Weights of a small image classifier: 145000 training examples.
Rows from block 3 of a small image classifier, named by matrix and row number. Rows with one number within an expert belong to one neuron, the router's apart. Each number is 128 + 32 x the weight over its row's rms, rounded and kept within 0 to 255. All counts start at 0. Numbers have three digits each.
Before each expert's rows are labels from the 100 images, of 14976, where the router gives the expert most weight on average: "patch colour" is the nearest of a few named colours to the mean colour under the peak. Only what is clearly more common there than usual is listed. The data: Sentinel-2 satellite tiles (TerraMesh). In brackets: how many of the 100, against the usual share in percent.
# router: router (model.blocks.3.mlp.router.weight, 16x128), inputs 64-127
# up: expert up (model.blocks.3.mlp.up, 16x64x128), inputs 64-127
# down: expert down (model.blocks.3.mlp.down, 16x128x64, transposed), outputs 64-127

# expert 7
patch colour: pink (36 vs 8.8)
router.7:080137152120111132150174109073182169110117206181084135085103086146113135150119081130136103169142110195151099142161189118119116133145190087136156125144087138125125165115103147084117067135167127
up.0:159065098105151128093141129097136154170108133161114115128109123146150126115103096095117162212134173123130202062138151083125110123167166138107130105151151116123118060120103149091072113091120075
down.0:116107170102118135157141179121095196141169091176113123159080160101108100128081145101144078127140166156144102100120128162127173159184213155141135093124188075127146125136105099124157167106139115
up.1:142102138184083119108157058149101162144066083146157166172147152088126149166126148145108110071060137063136147097144170127055173137069151139120137150174084123150151107137097099124188104084054145
down.1:122146144083100167073192124116113077122157141082155126092147127115081115127124170116154092135070142118188170158124150094204100127136142144195132141127107179139133121142131170151072133113119116
up.2:136111114116124162144107016153138181133138095136094133100189131096145107097104132167155106101114129111151187123135125083191114142087138128010119132079108125135167156143105187135217105159149120
down.2:131172120174157114149088130058169088179107098128122101149139093117127147086143149108095182106117184143127147156150054112174135130109092122130129125176093054170092152132149140189126080119141159
up.3:083147159142123154149126100110165082119079157185131108084119101143147195119169113114086110119161124187116163137137120158054175167116126141142154066110068147128082145135078146090088100117136154
down.3:096181095100117158163119150098122096130058148121106135149118118125106155109118118139119159093142152138163139099144119131036145119118084160104097131152112047149108138132127094077140105091140132
up.4:115111099112105145089108138091098073100125034119062099103165137056129070119118128115113151099083153148090129131094063115088175150124123171107107058153090115103143150125151122091103214134130116
down.4:121140190093116142133105125181130079066118114086146117117082142155177131101116112149167091104112076171183127141136194158130085097159119136113124178090120193115093085064152096113163178120132064

# expert 9
patch colour: black (35 vs 16.3)
router.9:103121152143086139147119127110100140117196077086123133094141178122146114145148094198126125051091126125156126153189161129218088142070156100123097125127152143162159161134072188105206094129132146
up.0:124122132095110144108156087111114137143132132144122117102096126158098129080095126156099089118097119169147132114132161137131139114139123159083179122128127099098142071132117194099118167136113090
down.0:159109187104093158115193115167092118127147118092143148184149169123062164156105076124157112121094092112097096137071159130139093111164155112106122139075145161146170117142133157097069176147119120
up.1:138138135070145103078120099133140129122118150117116092085098133090137083149182097202143081119183103230141115149152109161148132146116154141164125090080090150108109152131115126171110114211210140
down.1:161128168161164068153133122137150132174156165162139147168176130079163164146180166128078123117114130078133143134090126079137089129139151114103081134069115124148104167176111173133122161130120204
up.2:141158139123083145178126056194153140148125123160200083155147113127161195116107141156120104114104110152145118134128134110129091126143128106057148148082107138124160133135169182155168086122129139
down.2:112114140080130109143055138080100161151155090151131098113107173099068097157137115105118100136142164162098114133116138169106153096162158145169141152109131114054116138097140119157158185099161099
up.3:149119123168174166113148191115109105112132089092124148103158074103158062156147122172174117153120154155125133117137125072197150146125148160159069083109073163151174159132131145122133101098133099
down.3:180147084134129097113125073084134085148157124174139133120180070094164175119171164153166150116124119126149149082175091080130103064081115124163126139142074129131102176124164184121115092174097175
up.4:173128138104099141121128110125174156144143166141110108145155138102151192137177097136111123123088130104095065158134156166148084101126152117067152129145133139100131137142135177181136088148153121
down.4:112129087084168081183072175147113174174132100105107128128123123105163137126176137149108136121184179158113117110145120183092157144159152157132144126149135091070097164129114095175136161096127136

# expert 12
patch colour: brown (74 vs 38.7)
router.12:140095089120131138114158173161153083158125185172187147134066094130098184127116133122133160162146142134091136130125113182074112106176080173143159093078170137072094076123136121144067149173141090
up.0:127081080120157182123088049138114182133110131142150110121101179145127097108129147074072141132149146182040170100115124083157136094136162092103126064149156122097111051103120128131110165159134090
down.0:088159158127136108156105157125135168170166098149105112126091150117087092098154152106077077137137168134144089126114169146089150126187157149123138142116137073080094149131135105077184189102187121
up.1:144077085114170161124118104154090148140129126122171102127117193157123081103114133087062160146152164152060164086091080055133119098143147100126114062131161103096114064110151126128109183162109086
down.1:117162156148148101160085136113150176181174078154128124128107131096099072104156152110097107137140157145128075115127154138085163134188138142116130136133135081070117166141137111082205176132166134
up.2:178108141166069129129185107149122084135082109141096092222120149116141149117072157163165111104089163103177125136178180184135144156134081116091148170134135141064103083133140106142100079140069141
down.2:114140157182138139169143171133167135135124106183115135086083120119111095100111174170102113139047118130146100164133083117183087119112103120108071187115104150123137133097167127106119103149158150
up.3:113087115103188161127095075090112177149085160152139102120076144159143092112156130075083135147160150183074137104130202106152129112135196115113128113168137116070152059109123094157093134139135096
down.3:080150149134133119164131160120145181136188103130111106126095132109090110096164189076079082121150193139154130128142145131098159132168184165149111115132131075090112140125139116068191167107168113
up.4:118120098131196131087123163148145102117114186156189160091175065153095146113142124095153152171104075134085139096055103081041130115143099173144089062105095123128098175121150158108053142103172115
down.4:184143094137131115127117021126142187142144099110170152091169077098118094139159111098147168129128135108115139083166124089134156097086137133148135142161106111095208183118172153093159100178105166

# expert 5
patch colour: brown (90 vs 38.7)
router.5:125150139160108078117125134110148168166188130144168147152146113158161182077087162142133137153116211079193074161181126174100100119191156194119156167095143158105112127150139098165112086096126117
up.23:166148096117127119118174156159151067136099156100100183127147142118126185136119130152103120112126115090103124122098056144096138119163007141138067163173137153097094114128147131120134221120101102
down.23:109135120170146162163174128207151113126104144081122142104097108122082138116201143167076100146088133156122127114152162106113112081125124159123113180123109122127156141105171081147089137118120127
up.24:135163149157187105148096103145050143129105096128149092157153103144147076180128119169135092129134113140124118137157174065102154161134162106128110149085082132107098137128163094155133075127158142
down.24:151111089159172131122119133121141130114149144143140114150090097107095085147125128127119098177159111135140113118166089174054158130093160125123101091161122115126146123110151161057125076186121152
up.25:140129162179147117139057150119085135134107090123134124147128113134149161112139126139145115135162132121117092130197203132106139139114160155147103143139123143098105100115122086157074085124148104
down.25:123110120177118116110135154140155150109122189180161155137109133126079073100129113161074082148153122107176137177154097190069138132120153135113087117121144117115113106123139096095092128169124148
up.26:153120125103165135118200104155144160142140113153171151173130184134114126111104159110021160137127127121089155034133095111150092094096112144124155138128168095136073075141119129102184180147095154
down.26:137175112127097151085128147092114104144082162126071147090158115177094165146129133140182185116079133130135108117122106113144132097124068150127143144158110101119161128148158132128122107143124101
up.27:148081123078203107107062102129084145145125077118114116102116165100118051148120134122106149160058155098155154101130095132183119127118142098073123139164147123144155093132137171168162139106105127
down.27:130145146083151089059137136117114118108127155117132117131186150164119191174160113088110166113165122152141164128104143131127113092154148110164197126106132131160149122111131170168100151119126104

# expert 3
patch colour: green (31 vs 1.1)
router.3:125102131114200134095132141197048134126110106117171126110154148152151130145096133116140053126110081080143151072103081061102102102137188083106089140112155118072118136129160121137134179122125128
up.0:100129120086177104102135079109123108133150175125159088146077142114148177113154113094084135172138078232145148128089093091160109165148148086099117078125110131103097144127130091160099110159195163
down.0:134134139161176125136186113168194176158120149063100146152165106089132127132185103142098134101096135062101186046128150089092150167136120115123103088125134110135134174207080121100109132150115172
up.1:188120147192172151125108141221069194132139092129189125175211110118117067146106144078152124162101133104108126097112081097106091134107174141046099132073133137112165143126133147111117137093101121
down.1:168129203184141034153116144177186176157142111149109169135126120140143115148121108140090135122165097135106112157107135140149147141190154152102125095120150131137112130150111080143120162108143166
up.2:146148070099186116167091136135093124146124143117186072117101120146137119147174162128049113128167119168096123128105130147093118139175129126119170139071142129137147066126160121080115128134137115
down.2:162117111136116160156172124121066145095139111106095098115093069143156096166088106125196139162133153148199095127197124161124130101077140145176112100172108156128132102083161134105098101151124104
up.3:154137068125175144121080147208087131125125143146232129146183052121109107142153134086151111220110124116109121114081074111116084131168164147075094122055128155100158126118149146133051141089128087
down.3:159132162156177066180127122160132198149147084138119139108099077118138129153109108152122123124161157141114121108189111152145182148144180184155101076173136125126093124140123074130124130113123139
up.4:112120083140170129114137130152126194137164146143153162148128135153114159105177119161045146151161088111081117140101137152112082091175181172099121116111168139139108098140152132123166131130120146
down.4:115102100148109114180103149147153062100137159076137099115115112126157185113184142138136137128142114157213145114155121121161095087114109115128116158112093160178102085075165140142190107145133111

# expert 14
patch colour: black (60 vs 16.3)
router.14:079142085080150113153163186120166121107137123126070099135132176093085163127076068104092119165141162130135129106121118124098133114151106106138090102148172101116102133116128134153118178145146101
up.0:131081080112119190081179130152196107136150117092136181074168105073098173121117126075154174191150148115110131132104098169096133128136084160135112078114147134123074128126120180056191147131146079
down.0:118086146084091125104111111134106132070136146123156142123152175130091117144114145155166111096127077099185154100114134101171106123110130131197113138100171210135182111142132147101089156128097091
up.1:125115141132159173130156078152078190123102144165124125186141120115154084143156131157079099120099122167123054175150157163126125137115085110066127146101103121103151122132151147119168105126140168
down.1:192188141088174114119176092142131087157102124115102135136154072160108189176090096113111177118113128170100105143149152145095146105129085164097107113166097080110150134126107112152121115163124125
up.2:161102131147093198080208149185187101104106098116096142125180094116125183073090120096103142147114156163162123164118130162086158149109056142131146057141101139125074138143131196095122125088115110
down.2:108142150120113083100097111166170132102116119124169174080142153167130108147098148176134135125092092093179133159077181100214096121161054157128092152111152162117134103135094122098075156081116121
up.3:107171126160115110154104145111144123131102167178081107183117125114129153088144123106141110149120110145115104176142206192105164156173120154152178095159102160110180112132124091051064092099134112
down.3:082201192138152097129147112125145129174091101166138130177136120129094154142086145103089110140115122168162103211117174081152119111151116205058042139128114085130121151149119106105092177106143146
up.4:110168103081132067159051084123124138149150137105100097132051158102121106098104126116118147145156181151146171105105157087161110125179194103091117155124158108117178089126139122164119136145175103
down.4:071098146125134117141127156114082166145138102106162155174116143084143132056137168100149055094171139120181152109109160111151137171167166131104137110131143148155133131177093130063187151076109154

# expert 4
patch colour: black (53 vs 16.3)
router.4:147126154116039075107141107079184124150111181130069130081122153171114181127103124128124127084116133114161103140141189200094145111118076148097180162196124121114125084124099120082131093142131110
up.0:141095143128085133113147103132189163132145143188119121126147131151121144163123133110113186130078154132163082172120170186149112119109110142093164175151108153170105116149133168088166033152110142
down.0:135116174125146057116098146177151197145159116078108140182119153138118126109131122151088129119164132114050136166090151112155137139150126164143117121110148125101131126165085124072128157099148138
up.1:122156130136100138114120073087105097128107175093123149128144136084117177066154132124148112110115107132106102174128097134086130109156097113090143155155138125097106120137186091120087194163120156
down.1:152151107164144115176091132084135153188067112152053164124150117127179131198140133141087127178088104140076107146064150085103093094106093138062094164133088109083143178143170117124091143173112190
up.2:150115160152114147116160147131094103161139124094134085175125152117095116155121186124088137136097139116146118132129117137137109132158075134117136175163162130102158056125215110125115156162137164
down.2:112134107140153142140091171092168139154112144085068132172149103149194144153196120099074146102102148134067166069118110089074135124100075109114058140169112094116161169144154132140143092161141131
up.3:174105096096104114112161136136185141146163145186125124091119137148145128109101119085094218137118192172124094135096158171157119098095132178120136090143141133174053084138065180093134081143123093
down.3:132131174179120077126164156215135165159172097135123142179092107143131077101086133190129145111152153119100107188144136088182133152148113170148080109145122112145126141153088083066106149102147160
up.4:166058115108148115081119088085111116153124142153165115123153179130136183090135131127070149142119135137087124129113173118199117094147105126059115154190155121130095082148140150156120105184129154
down.4:168145139139130094119122164128070173154114151093061152135154109149132128125088121158111139136139147109093129165085149099125119124131108166143077101144124112086146174182092127111061125121125145

# expert 15
patch colour: pink (51 vs 8.8)
router.15:147119163189152088157157138135140152145185141157164121080104099124156096158162156154154177180089157107138113160072052170174139146207129099154154157076121117119149134146191092146166112125141155
up.0:121088152170129133134122164072157155141116154119037166100078115156145117124075142127166116157099174071130158120129143167180135109142139115153142124127127107050092114141087066142113123128129098
down.0:164145134193144144083136115113110078110082130146142160092122107144137148101121077079136146108099071171116144165132145117102080087113068111101101179138099178124175100077177134126161118206115142
up.1:142144085106176103120167149166185127137171198080141128156097147147121122204145126141102107104163103148130136156151110164150139140094077100150076053124109118103116172118074112071163131124176148
down.1:168092126128063160133102138181165182094148103108126142160111108138163118069145135198123072191076120107101078125160129144175145143116163141138088128180140131113161115154153159170148133139107122
up.2:081093165147109103102089138129098116131162073058179106139099152164141131134115132149140137101157143094127174136133151103235100118087165084128099168143150119133115095132125116079164105107119181
down.2:117179122180088100100080102122147105127154112154135171129105120180100131089129149171119122183068144074197088162133099072179149152122109143133089106147151114155094126163124095030112131121090147
up.3:135120145133183106133140148182091155117104069127067144137104177140111106148078148142134107064135130075126156132173152115148109111069137127123123130118176130068141142122111124154158125179106148
down.3:170124144221111121197079167178170166124140144134157139106122133131065095094168067165081123188113103093139127095139135122132120115139130110105044141084140139121080115101150129105098129142107156
up.4:115146078122189121099152125209127145113177116075160111137144133157139074167179115125097099106143102126169147156092078099139122116131120043102068091118143129158108180139151165114189177109161143
down.4:137097121134092128171094153133091166091197082167107113139082127117118079073112156153135066171129158150118090135188087159165166150135174142149110109182157122128139108108158125118144098110125110