From a checkpoint of a small image classifier.
Training: adamw at rate 0.0016, 25500 steps, batches of 128, held-out accuracy 76%.
Data: trained on Sentinel-2 satellite tiles (TerraMesh), 145000 training examples, 22.5 epochs.
Rows from block 8 of a small image classifier, named by matrix and row number. Rows with one number within an expert belong to one neuron, the router's apart. Each number is 128 + 24 x the weight over its row's rms, rounded and kept within 0 to 255. All counts start at 0. Numbers have three digits each.
After each expert's rows are labels from the 100 images, of 14976, where the router gives the expert most weight on average: "top examples" is what is common among them. Only what is clearly more common there than usual is listed. The data: Sentinel-2 satellite tiles (TerraMesh).
# router: router (model.blocks.8.mlp.router.weight, 16x256), inputs 0-63
# up: expert up (model.blocks.8.mlp.up, 16x128x256), inputs 0-63
# down: expert down (model.blocks.8.mlp.down, 16x256x128, transposed), outputs 0-63

# expert 11
router.11:092131111135125081136160113114167133085140111127118139130133143156091116129096132142113135135119138102139130111097111137115179143127118076116143127168164092124128120161122169139091112082129124
up.0:141088103017135133147153131118158105123108157120118136107150139115143139139155123119102119131130137120117138117138123130098139146130145157138145154103103121118154150168136133103164174144093190
down.0:103162124155127120115119121123174130152079130091112124137109133106176112137113099169144133121098138139083119154119121124109182108141134132125109133137127114159126147094126123118075113102108152
up.1:145107148168146137111121124122130154150141138099132125161196123137063163118147132103131140118109119112124133130113172124145123141133143114125144136127174121182096130158116090121113115100126137
down.1:127125158157124119122105124059142146157152115105100112123115133157141122108163168122131136121139139105126125113131128139136158133130128081131100126100147122087129137114099150119214128115136114
up.2:162116154153153135130129119129119156140129132085128124159208122118065162128143128105124147113107117106127125148116161125128115142129147122126149141105168125186086133153128084110121135107112145
down.2:139126151163115125125102132036133152161149124099103116125122139143138124115172155118116132126120141117128131112133141143134157135137128089128116119112155112102135136116109152131210121112131122
up.3:146193144228125147152024144109113126172139125069134129146148133129121146110104115155122122128144138132128140119133124136121155118133135119132134138149162156138144124141133143124115142116131109
down.3:121149130166138149120135129126226183159096123170144119120172128149203128134120108119120124135114116125053129130136125140121127130142122130127137107109175118103133137112129126125046120130135127
up.4:125165132163151116117079125133158164125142130188120131158098117136083153130138138120151138165149131136137118139115125126125122131126114135116110122172136129143146162153126180163154104121134109
down.4:106133129112146108119141110151127137152173123138089111120112137185154126109165125145126131132109137114081146081134127139161136135132111122134143121115108101106104119117121135138133121118118138
top examples: crops; built area; main land cover: crops; main land cover: rangeland

# expert 14
router.14:102095144127137138155152133157140102082134156131123152134166114121123108125098136144118132151105123136125145108150109143109165097127164097113127177119073157151112129101140123073120167133140115
up.0:139111158185157092137068136116146166165108132102130150139139133171146136125123109152129145123157127143148124133107128138118098124138116174157128102134210134075087153130133103164128091114129132
down.0:130121121158099096124116111148145152090090137149152108129127120126171136096148141156129120133132103116171104138127118123144150146091151133118126139082173122081189097142147137119149154112145128
up.1:153131143178139124144149133144144134141140140059130138130202123125082126114096116127123108121115130140123137124133132159111127128127131139134131124128144126187139101107147125128140101133115116
down.1:114113153075120130129119126040139123080143114106129122140085137184138119133134168122129127133156116136192138155133148138133074125128126124119140130116204134099146121125119115129210100132160122
up.2:135134126184117139144071135085130142176113146084122147135109135146162137114134141136123112138144152134126135119119125128128105115123135103120129146141153127075159110153121134125119119136129103
down.2:098133118090113115153090130152210139178115114176119112131149148101116127129146148139139148144123130117093141145131129121136138158127123119093102121113140123143119115146101126122083130145142129
up.3:135175125149131121116074124119109136161135088099123133134116135135178124151116113147131105116165145143122120128099111125114093120131126162123117113136122128099152131127127116162152140116135083
down.3:122125132206133123095103156109132186132054126127152130119172131107135134131113108137145129115130129119128131124134128110143166108134150166110103141139135107113120128131106126126144113134144118
up.4:140119155184132147115138137138077105165114160038128133088182124152141151131111128101135108138103120132126117145150151137105143129129142130145130116106127135150140124122125097129144111140106154
down.4:106100092099140142129139128123121092099140142104119118131083126169158141124096086139137128139159121124195128169142157134145072135144131159131164135103153152145130136098135121129153109160166150
top examples: bare ground; main land cover: rangeland; main land cover: bare ground

# expert 12
router.12:126085101128149147093085110127129098115099147145154107137095117079133152140168127151146143144113156091140145132103127114138122124152146145146130142122076154123153180172118105108169140105139135
up.0:119104133114171133123072142101088092132112118076120134145207158115117128127132115120166105121124095086139113196158120139084132134138115133117153122124125140136124125154118102159118146154164150
down.0:116177117176133117131134124146116113136077123095144129115101130130137134147107103112134145147124132095103133085127142152114166112120136177117098141136139118130123135125130057125062136123137118
up.1:147149145160131113128106134145078129175140122108140119137186134127143129117122129149139084126107129153115136107136125132104086147145118133110138120118141127173141144155122131133090135141140153
down.1:110129159169096124144133128163144131144110117069140116138064136141165137139065137119119126135116122125092139149122122155124166115139150145109090132155144141175126140121094139127062147134112117
up.2:150091117138103117093157122131104130143143149160111100141115131131133143119187110136089151118096157136118157102139115097119052130125101172140139103128129109115127169160139174097143135112137143
down.2:128090107142141096116150137110204142105138149132095136139164133145125128115177129109113136117107122067061117131127123117133113125137130099131140126093154146073109116140130147123105102131131153
up.3:190121126142126140090095131142082143171126143098119128137119137139167168132189123176120133098096146142112142155103127127108114141122131183159101119079104104090113113147145141119136134107135132
down.3:160097125158148145127109119082162108115104115111127141127130135138114129128187164071102125122127120071063110117120113137102145123147144132137113133107151163083134121163130110122098129142136148
up.4:128087128135155138122090143106079110151121103064115123138188149117117106119122109093149092126128114072137129190140131132100122141141093101113158124135138149136121148156099091145115131145164161
down.4:125148125175135109119141132162118134121067125099154126123115135134146152140095115093129137141111136100112137056117139145104171121129134174113106137123143111126123139128109064122048132128129120
top examples: water; main land cover: water

# expert 5
router.5:078115117143115119121141113137167113084126097148139173101135133156114114122148125160122126145145126118130151102122093146120165132144155116131113115138097130111121138086090135122099131128151138
up.0:129102140255127112122166130131122121199138135086151131124182129117135176130152126163140144137131109127125122103139119132101099127115123129131133121154095137198137125145138152126165147142151133
down.0:142114145116129101155101121088082092088155129114116122147063117089104137119155105117122111119148160144172135119139118123127107141133148111136131128159125119153114145143121103150191117125125127
up.1:142112146167131119117225120146106160141176151078131115138188120137068164133127126137140088133143125164129120108115113129147076134130135137113125135173139134159136129140127153133130120131115148
down.1:129193139145142117122092137096030119158162102100102127110133121169050122133160168113107125133116140124172125117124120120144129121119136146118131137137093113132128135128126104130207116116128151
up.2:114144131162116125142040127142096148164143108088143141125177125145130146112138121095112095140130137114122113133137131103126151134129125123126112138143170131110122133100125113119139120145157157
down.2:115188117116122130132117128093127170084077136130133119117150116168149116127107134163112130111128153168127120143127097136146095112129124132147154102132189143078139144117141126135101136136138121
up.3:167175123134109116129082150165089113160135137100116119120119128097179121107120144096094084118105109112136143125137140125139132147119125112135132135145162147141088147136116148120146129121134130
down.3:149166123037133117134093114121167150089064084129131120129162130146168072118107139127142109158154152145119131139125124121119113115109107173141134124120149128069106160144164149136067159118121118
up.4:157095112190128123119136129136088128162133118084123131112162114132145168126125124133106090119157140117129103098150129127122165124142133125110163131141142127101122121107136139134175155125137135
down.4:119196124111126120122081131079124147181117130163125106129113130123125111123134104154125130115126127132129107102134120129148119115131119170117108130143167119113134137138141097128140135118127130
top examples: main land cover: rangeland

# expert 7
router.7:105145117114136141173160153162154129106151145160101141121088135128143143136107126092120146150120123161120085129125153134118150124123161113133128124158147119099119163094140130174179073138106115
up.0:139096144111133120137127121158170134119142138117133116120135118132085157122133129072094138136135125138111095113128122116118129153121145144130141108123139127105147138140120173164223083124119150
down.0:095133122201139126122142132131147089165132113083159111126076128137127121148160131137161170138110118147058113112137175122135188119146127097138128132138085132149111078123102133131075131126108133
up.1:154156129126112130133119124192171130108132146122160133117105118104096160119151125125127147135136138166119121136121182110100141141125136133145113113141149102121129154109135154149185120119110101
down.1:094143103119161132099161119151115115145155096125132104104058098141114158144144130145170162133116106187104114106144155117144114124149118098126125135110105112106108081132115131137097102113134130
up.2:136099156149115126142135131158141133093135121073107123148182128162095087132113120162148111121149125110130128109117143124130127133121105123121117143125087131135122133132124113116161104132091161
down.2:135187135128143147140108137109051150170174125100113133138104139178118124121133123113133121133116146131191137154115140116129083120120128139125132132123128115135136116133115141123187137107111131
up.3:165162121108133138136112146160117152149115139187118124137085143117145126131140135111154145112123146094133117174126219121106151131122128128141140115169141118144092121091135070140089132112109116
down.3:124131100113132121113113129137058103164135120158126127121120128109051141134144116153144136137129123139178124097129134142115105116131116148139137134140105106098100116130133122128169133129116132
up.4:135071144031145137116137115108127146148127130101119124138175117128061145117121148102113124116141135116141105122115131143121081124134115137142138143126146151139146130128142138118158099134119130
down.4:172129130189139138144095155115105153198138145067130126121161133146148119123116143133128125126123127092118113132120141087138167132128125130113159113123086132161139139134097131121118129126119140
top examples: flooded vegetation; main land cover: flooded vegetation

# expert 6
router.6:112086133141143181157131140144148123132136140164094134117102126091147124135124135133127142120101110134102175150149150122141078120129127124125124147135103123176098110126146132126103096155088156
up.0:152155121119103109134130118085176160072132121149113118120101127083043149136138122085129129106133124125124139130113107138138091114123146136120114151084152111134140059126135128137106151116130084
down.0:128104128092137132120155126175144126068121128104182137135062135181177159116099139103148128127124127099107129111139158144130117126128133168124107133148134141121112127125128107140081113138144134
up.1:157155132114121117136104135113189141089118114162115125125110143103043127113138125093136085090144133134130130118118125102150129111138130150113129137077143123115128068123128086144121136130141139
down.1:121095126102141110120161119167091109079142129085141134141081129154139137143152130105145168126130120104080140098135134139136174134129133156129102134140114131109118137126130115151111092128133115
up.2:142130117176114140153160154138108166171154141102127122125110132152147155115159141110126125147157145174124124122159192118126132108124133134125140133193109133071147181144129104127173144123108107
down.2:127091130152113137129103119083194083079124122100038131139087115089128117125146141172133116121118113153087137140127122115106146139125131082122092128133136144140134140137140153126119120126151119
up.3:120150122200105154110129140142109164181171126021152121146124121107153145130133114119138109142142141166118130131113146125150131117131137115121130144123131141110118144102145034112129122153132100
down.3:118076136164109130132134124096196131083109124096068147136130121091141129106145115166148115117110132169059132149126122120120161118122124086122115120147133142141122133126144130123086110123128105
up.4:159095150002130117098112132129087104121163103148154106103149134141117158153141134106154165139101139082148131174122100125116125140138138131130116124111169104133074116108141146141096112140149137
down.4:141218113194119122122143121146101189177123129152171133141196133129139103119092127080105113115112122099108122111117117121107147113115121156117084133147127129140123128121116109128092152130098148
top examples: snow or ice; main land cover: snow or ice

# expert 1
router.1:075116137128125134129125128107147146105140159133129140092128124132093132132134111125083129135120142119138140140132138114123148123126121045114156146133180093110166159111105132130076117145076140
up.0:170122132123131127126111148135171118129137140103104131136149147137104109102142117103132123119108147130126112162125139120155121147142148143122121143118125113130135111143116138154134123137112181
down.0:142150124110129153132167128105141169130082118151085092130176120173176138118123106151148123140135128137100111127132117130134203123119122127134138126130182139083107109105139132139130149113121130
up.1:143143130138127112126184120115033125187117103073128146108107115130184126121122135109130116126135128136138139117145132145113156124142127138142130124128107114126118116099125110154113125131147112
down.1:119080124157133114112180112164201148100134112141114110130132119146177106139103135136147152125111129152064134106142130134137136152140125143130117128141143162111112130138131122127049136125146128
up.2:141137124107145110138207117102091120166101102088131126125142128129192117110130127131122080110120120144130125122141160137116152141132137139135134120111095125127124100115144118138120135142165117
down.2:109069118180136116131140121118223160128131125123131128112126134145179147144104145169134137119136139148075113128109122126119171135121126096128116120165136156109131112124130127111075128143139132
up.3:135113141060123121130118133128162160101135124170132114144111127146076119147169126172138096137134136153145126111142175135144104141117140143125137129152169110073098165159153117123120125105105114
down.3:128118112166134131146167121113130079142141122058126134125087137103135106145184110144119155133130122121078136105118139126136201121134141059128138136107107114150124121126140152140123127143126131
up.4:096144138170141136133113117127107167114131152076147116134162121115087166142168126136135141136110133163116132142115157108149078152132118125113123123148150126114172160141119103137142103125100117
down.4:155127113130123112123134125049106160144198140095119128126131130154111120127187143120109130126134129117131127115136104129138139111123142073133168128113134120065109143134130148158208097128108139
top examples: built area; crops; main land cover: crops

# expert 10
router.10:173093142151102095135105132134122130136135130097135107074162154167113083126135122088129137102133116144142114143139103118110152132128121157130132101169191133073105150143121173107154127139119152
up.0:129076113142148137120138136147113081114127097094145118147152139129130130129160114112122082159133121093149130142122134152115132127124120154121131131102105123132117122090116094109174107146147125
down.0:132158129179157110131115122163158154094090136123118118137112129135191142149107131169138128137117135133103144097131161147131117102120124173123122134118156107154100125155101066128044112137101122
up.1:089185163148136104160084116147159139142126136143137109119109127152126121111089118137130128118122124143123145093112131105142100127122139060103122105119174125114134141103133093158109071125149120
down.1:081134117077122117128116130134093100121070126170078126130171129110064122118122156155146127120126120167115096168124132138110186128117133131153106131166152163114126115090133113130136122116151103
up.2:126122122137137097130156133120136111121092108138129117083160124165140182127096125092142139180122136108134118116108105111125169115131107137126127132132100104101131130110142152086129106130119120
down.2:163104129109142126127139137115155110094141136099142145137078128183178122118112122113140161125126141125154127158124121142108035141138135120134137133119158118090127166136161165124145114129143144
up.3:099131150150150095132072127136142133144117116133144124155141148155113108120092116125141135116131116144135128084104117141139126116116131080118090113138130113141137113126150126153105107119151081
down.3:056170112128142124120090142145094111155078138139087106141147117122092134118091126157128110110130113137104109188124147147120154106135141137150108133128159140156102117083131080143121093102163115
up.4:134096135134129097111181135110122132153117102113148128095191109153131154128105120106142107176128147142136136115129108115139141101136092148141118130166146102100129118130154195107150094102115121
down.4:159111139124129128127104146057156085115139132078135150134063146151162117125134133099141160132124144115158131148133136118112052137122130114134151140122142119111120157150146158123167130131154131
top examples: clouds; main land cover: clouds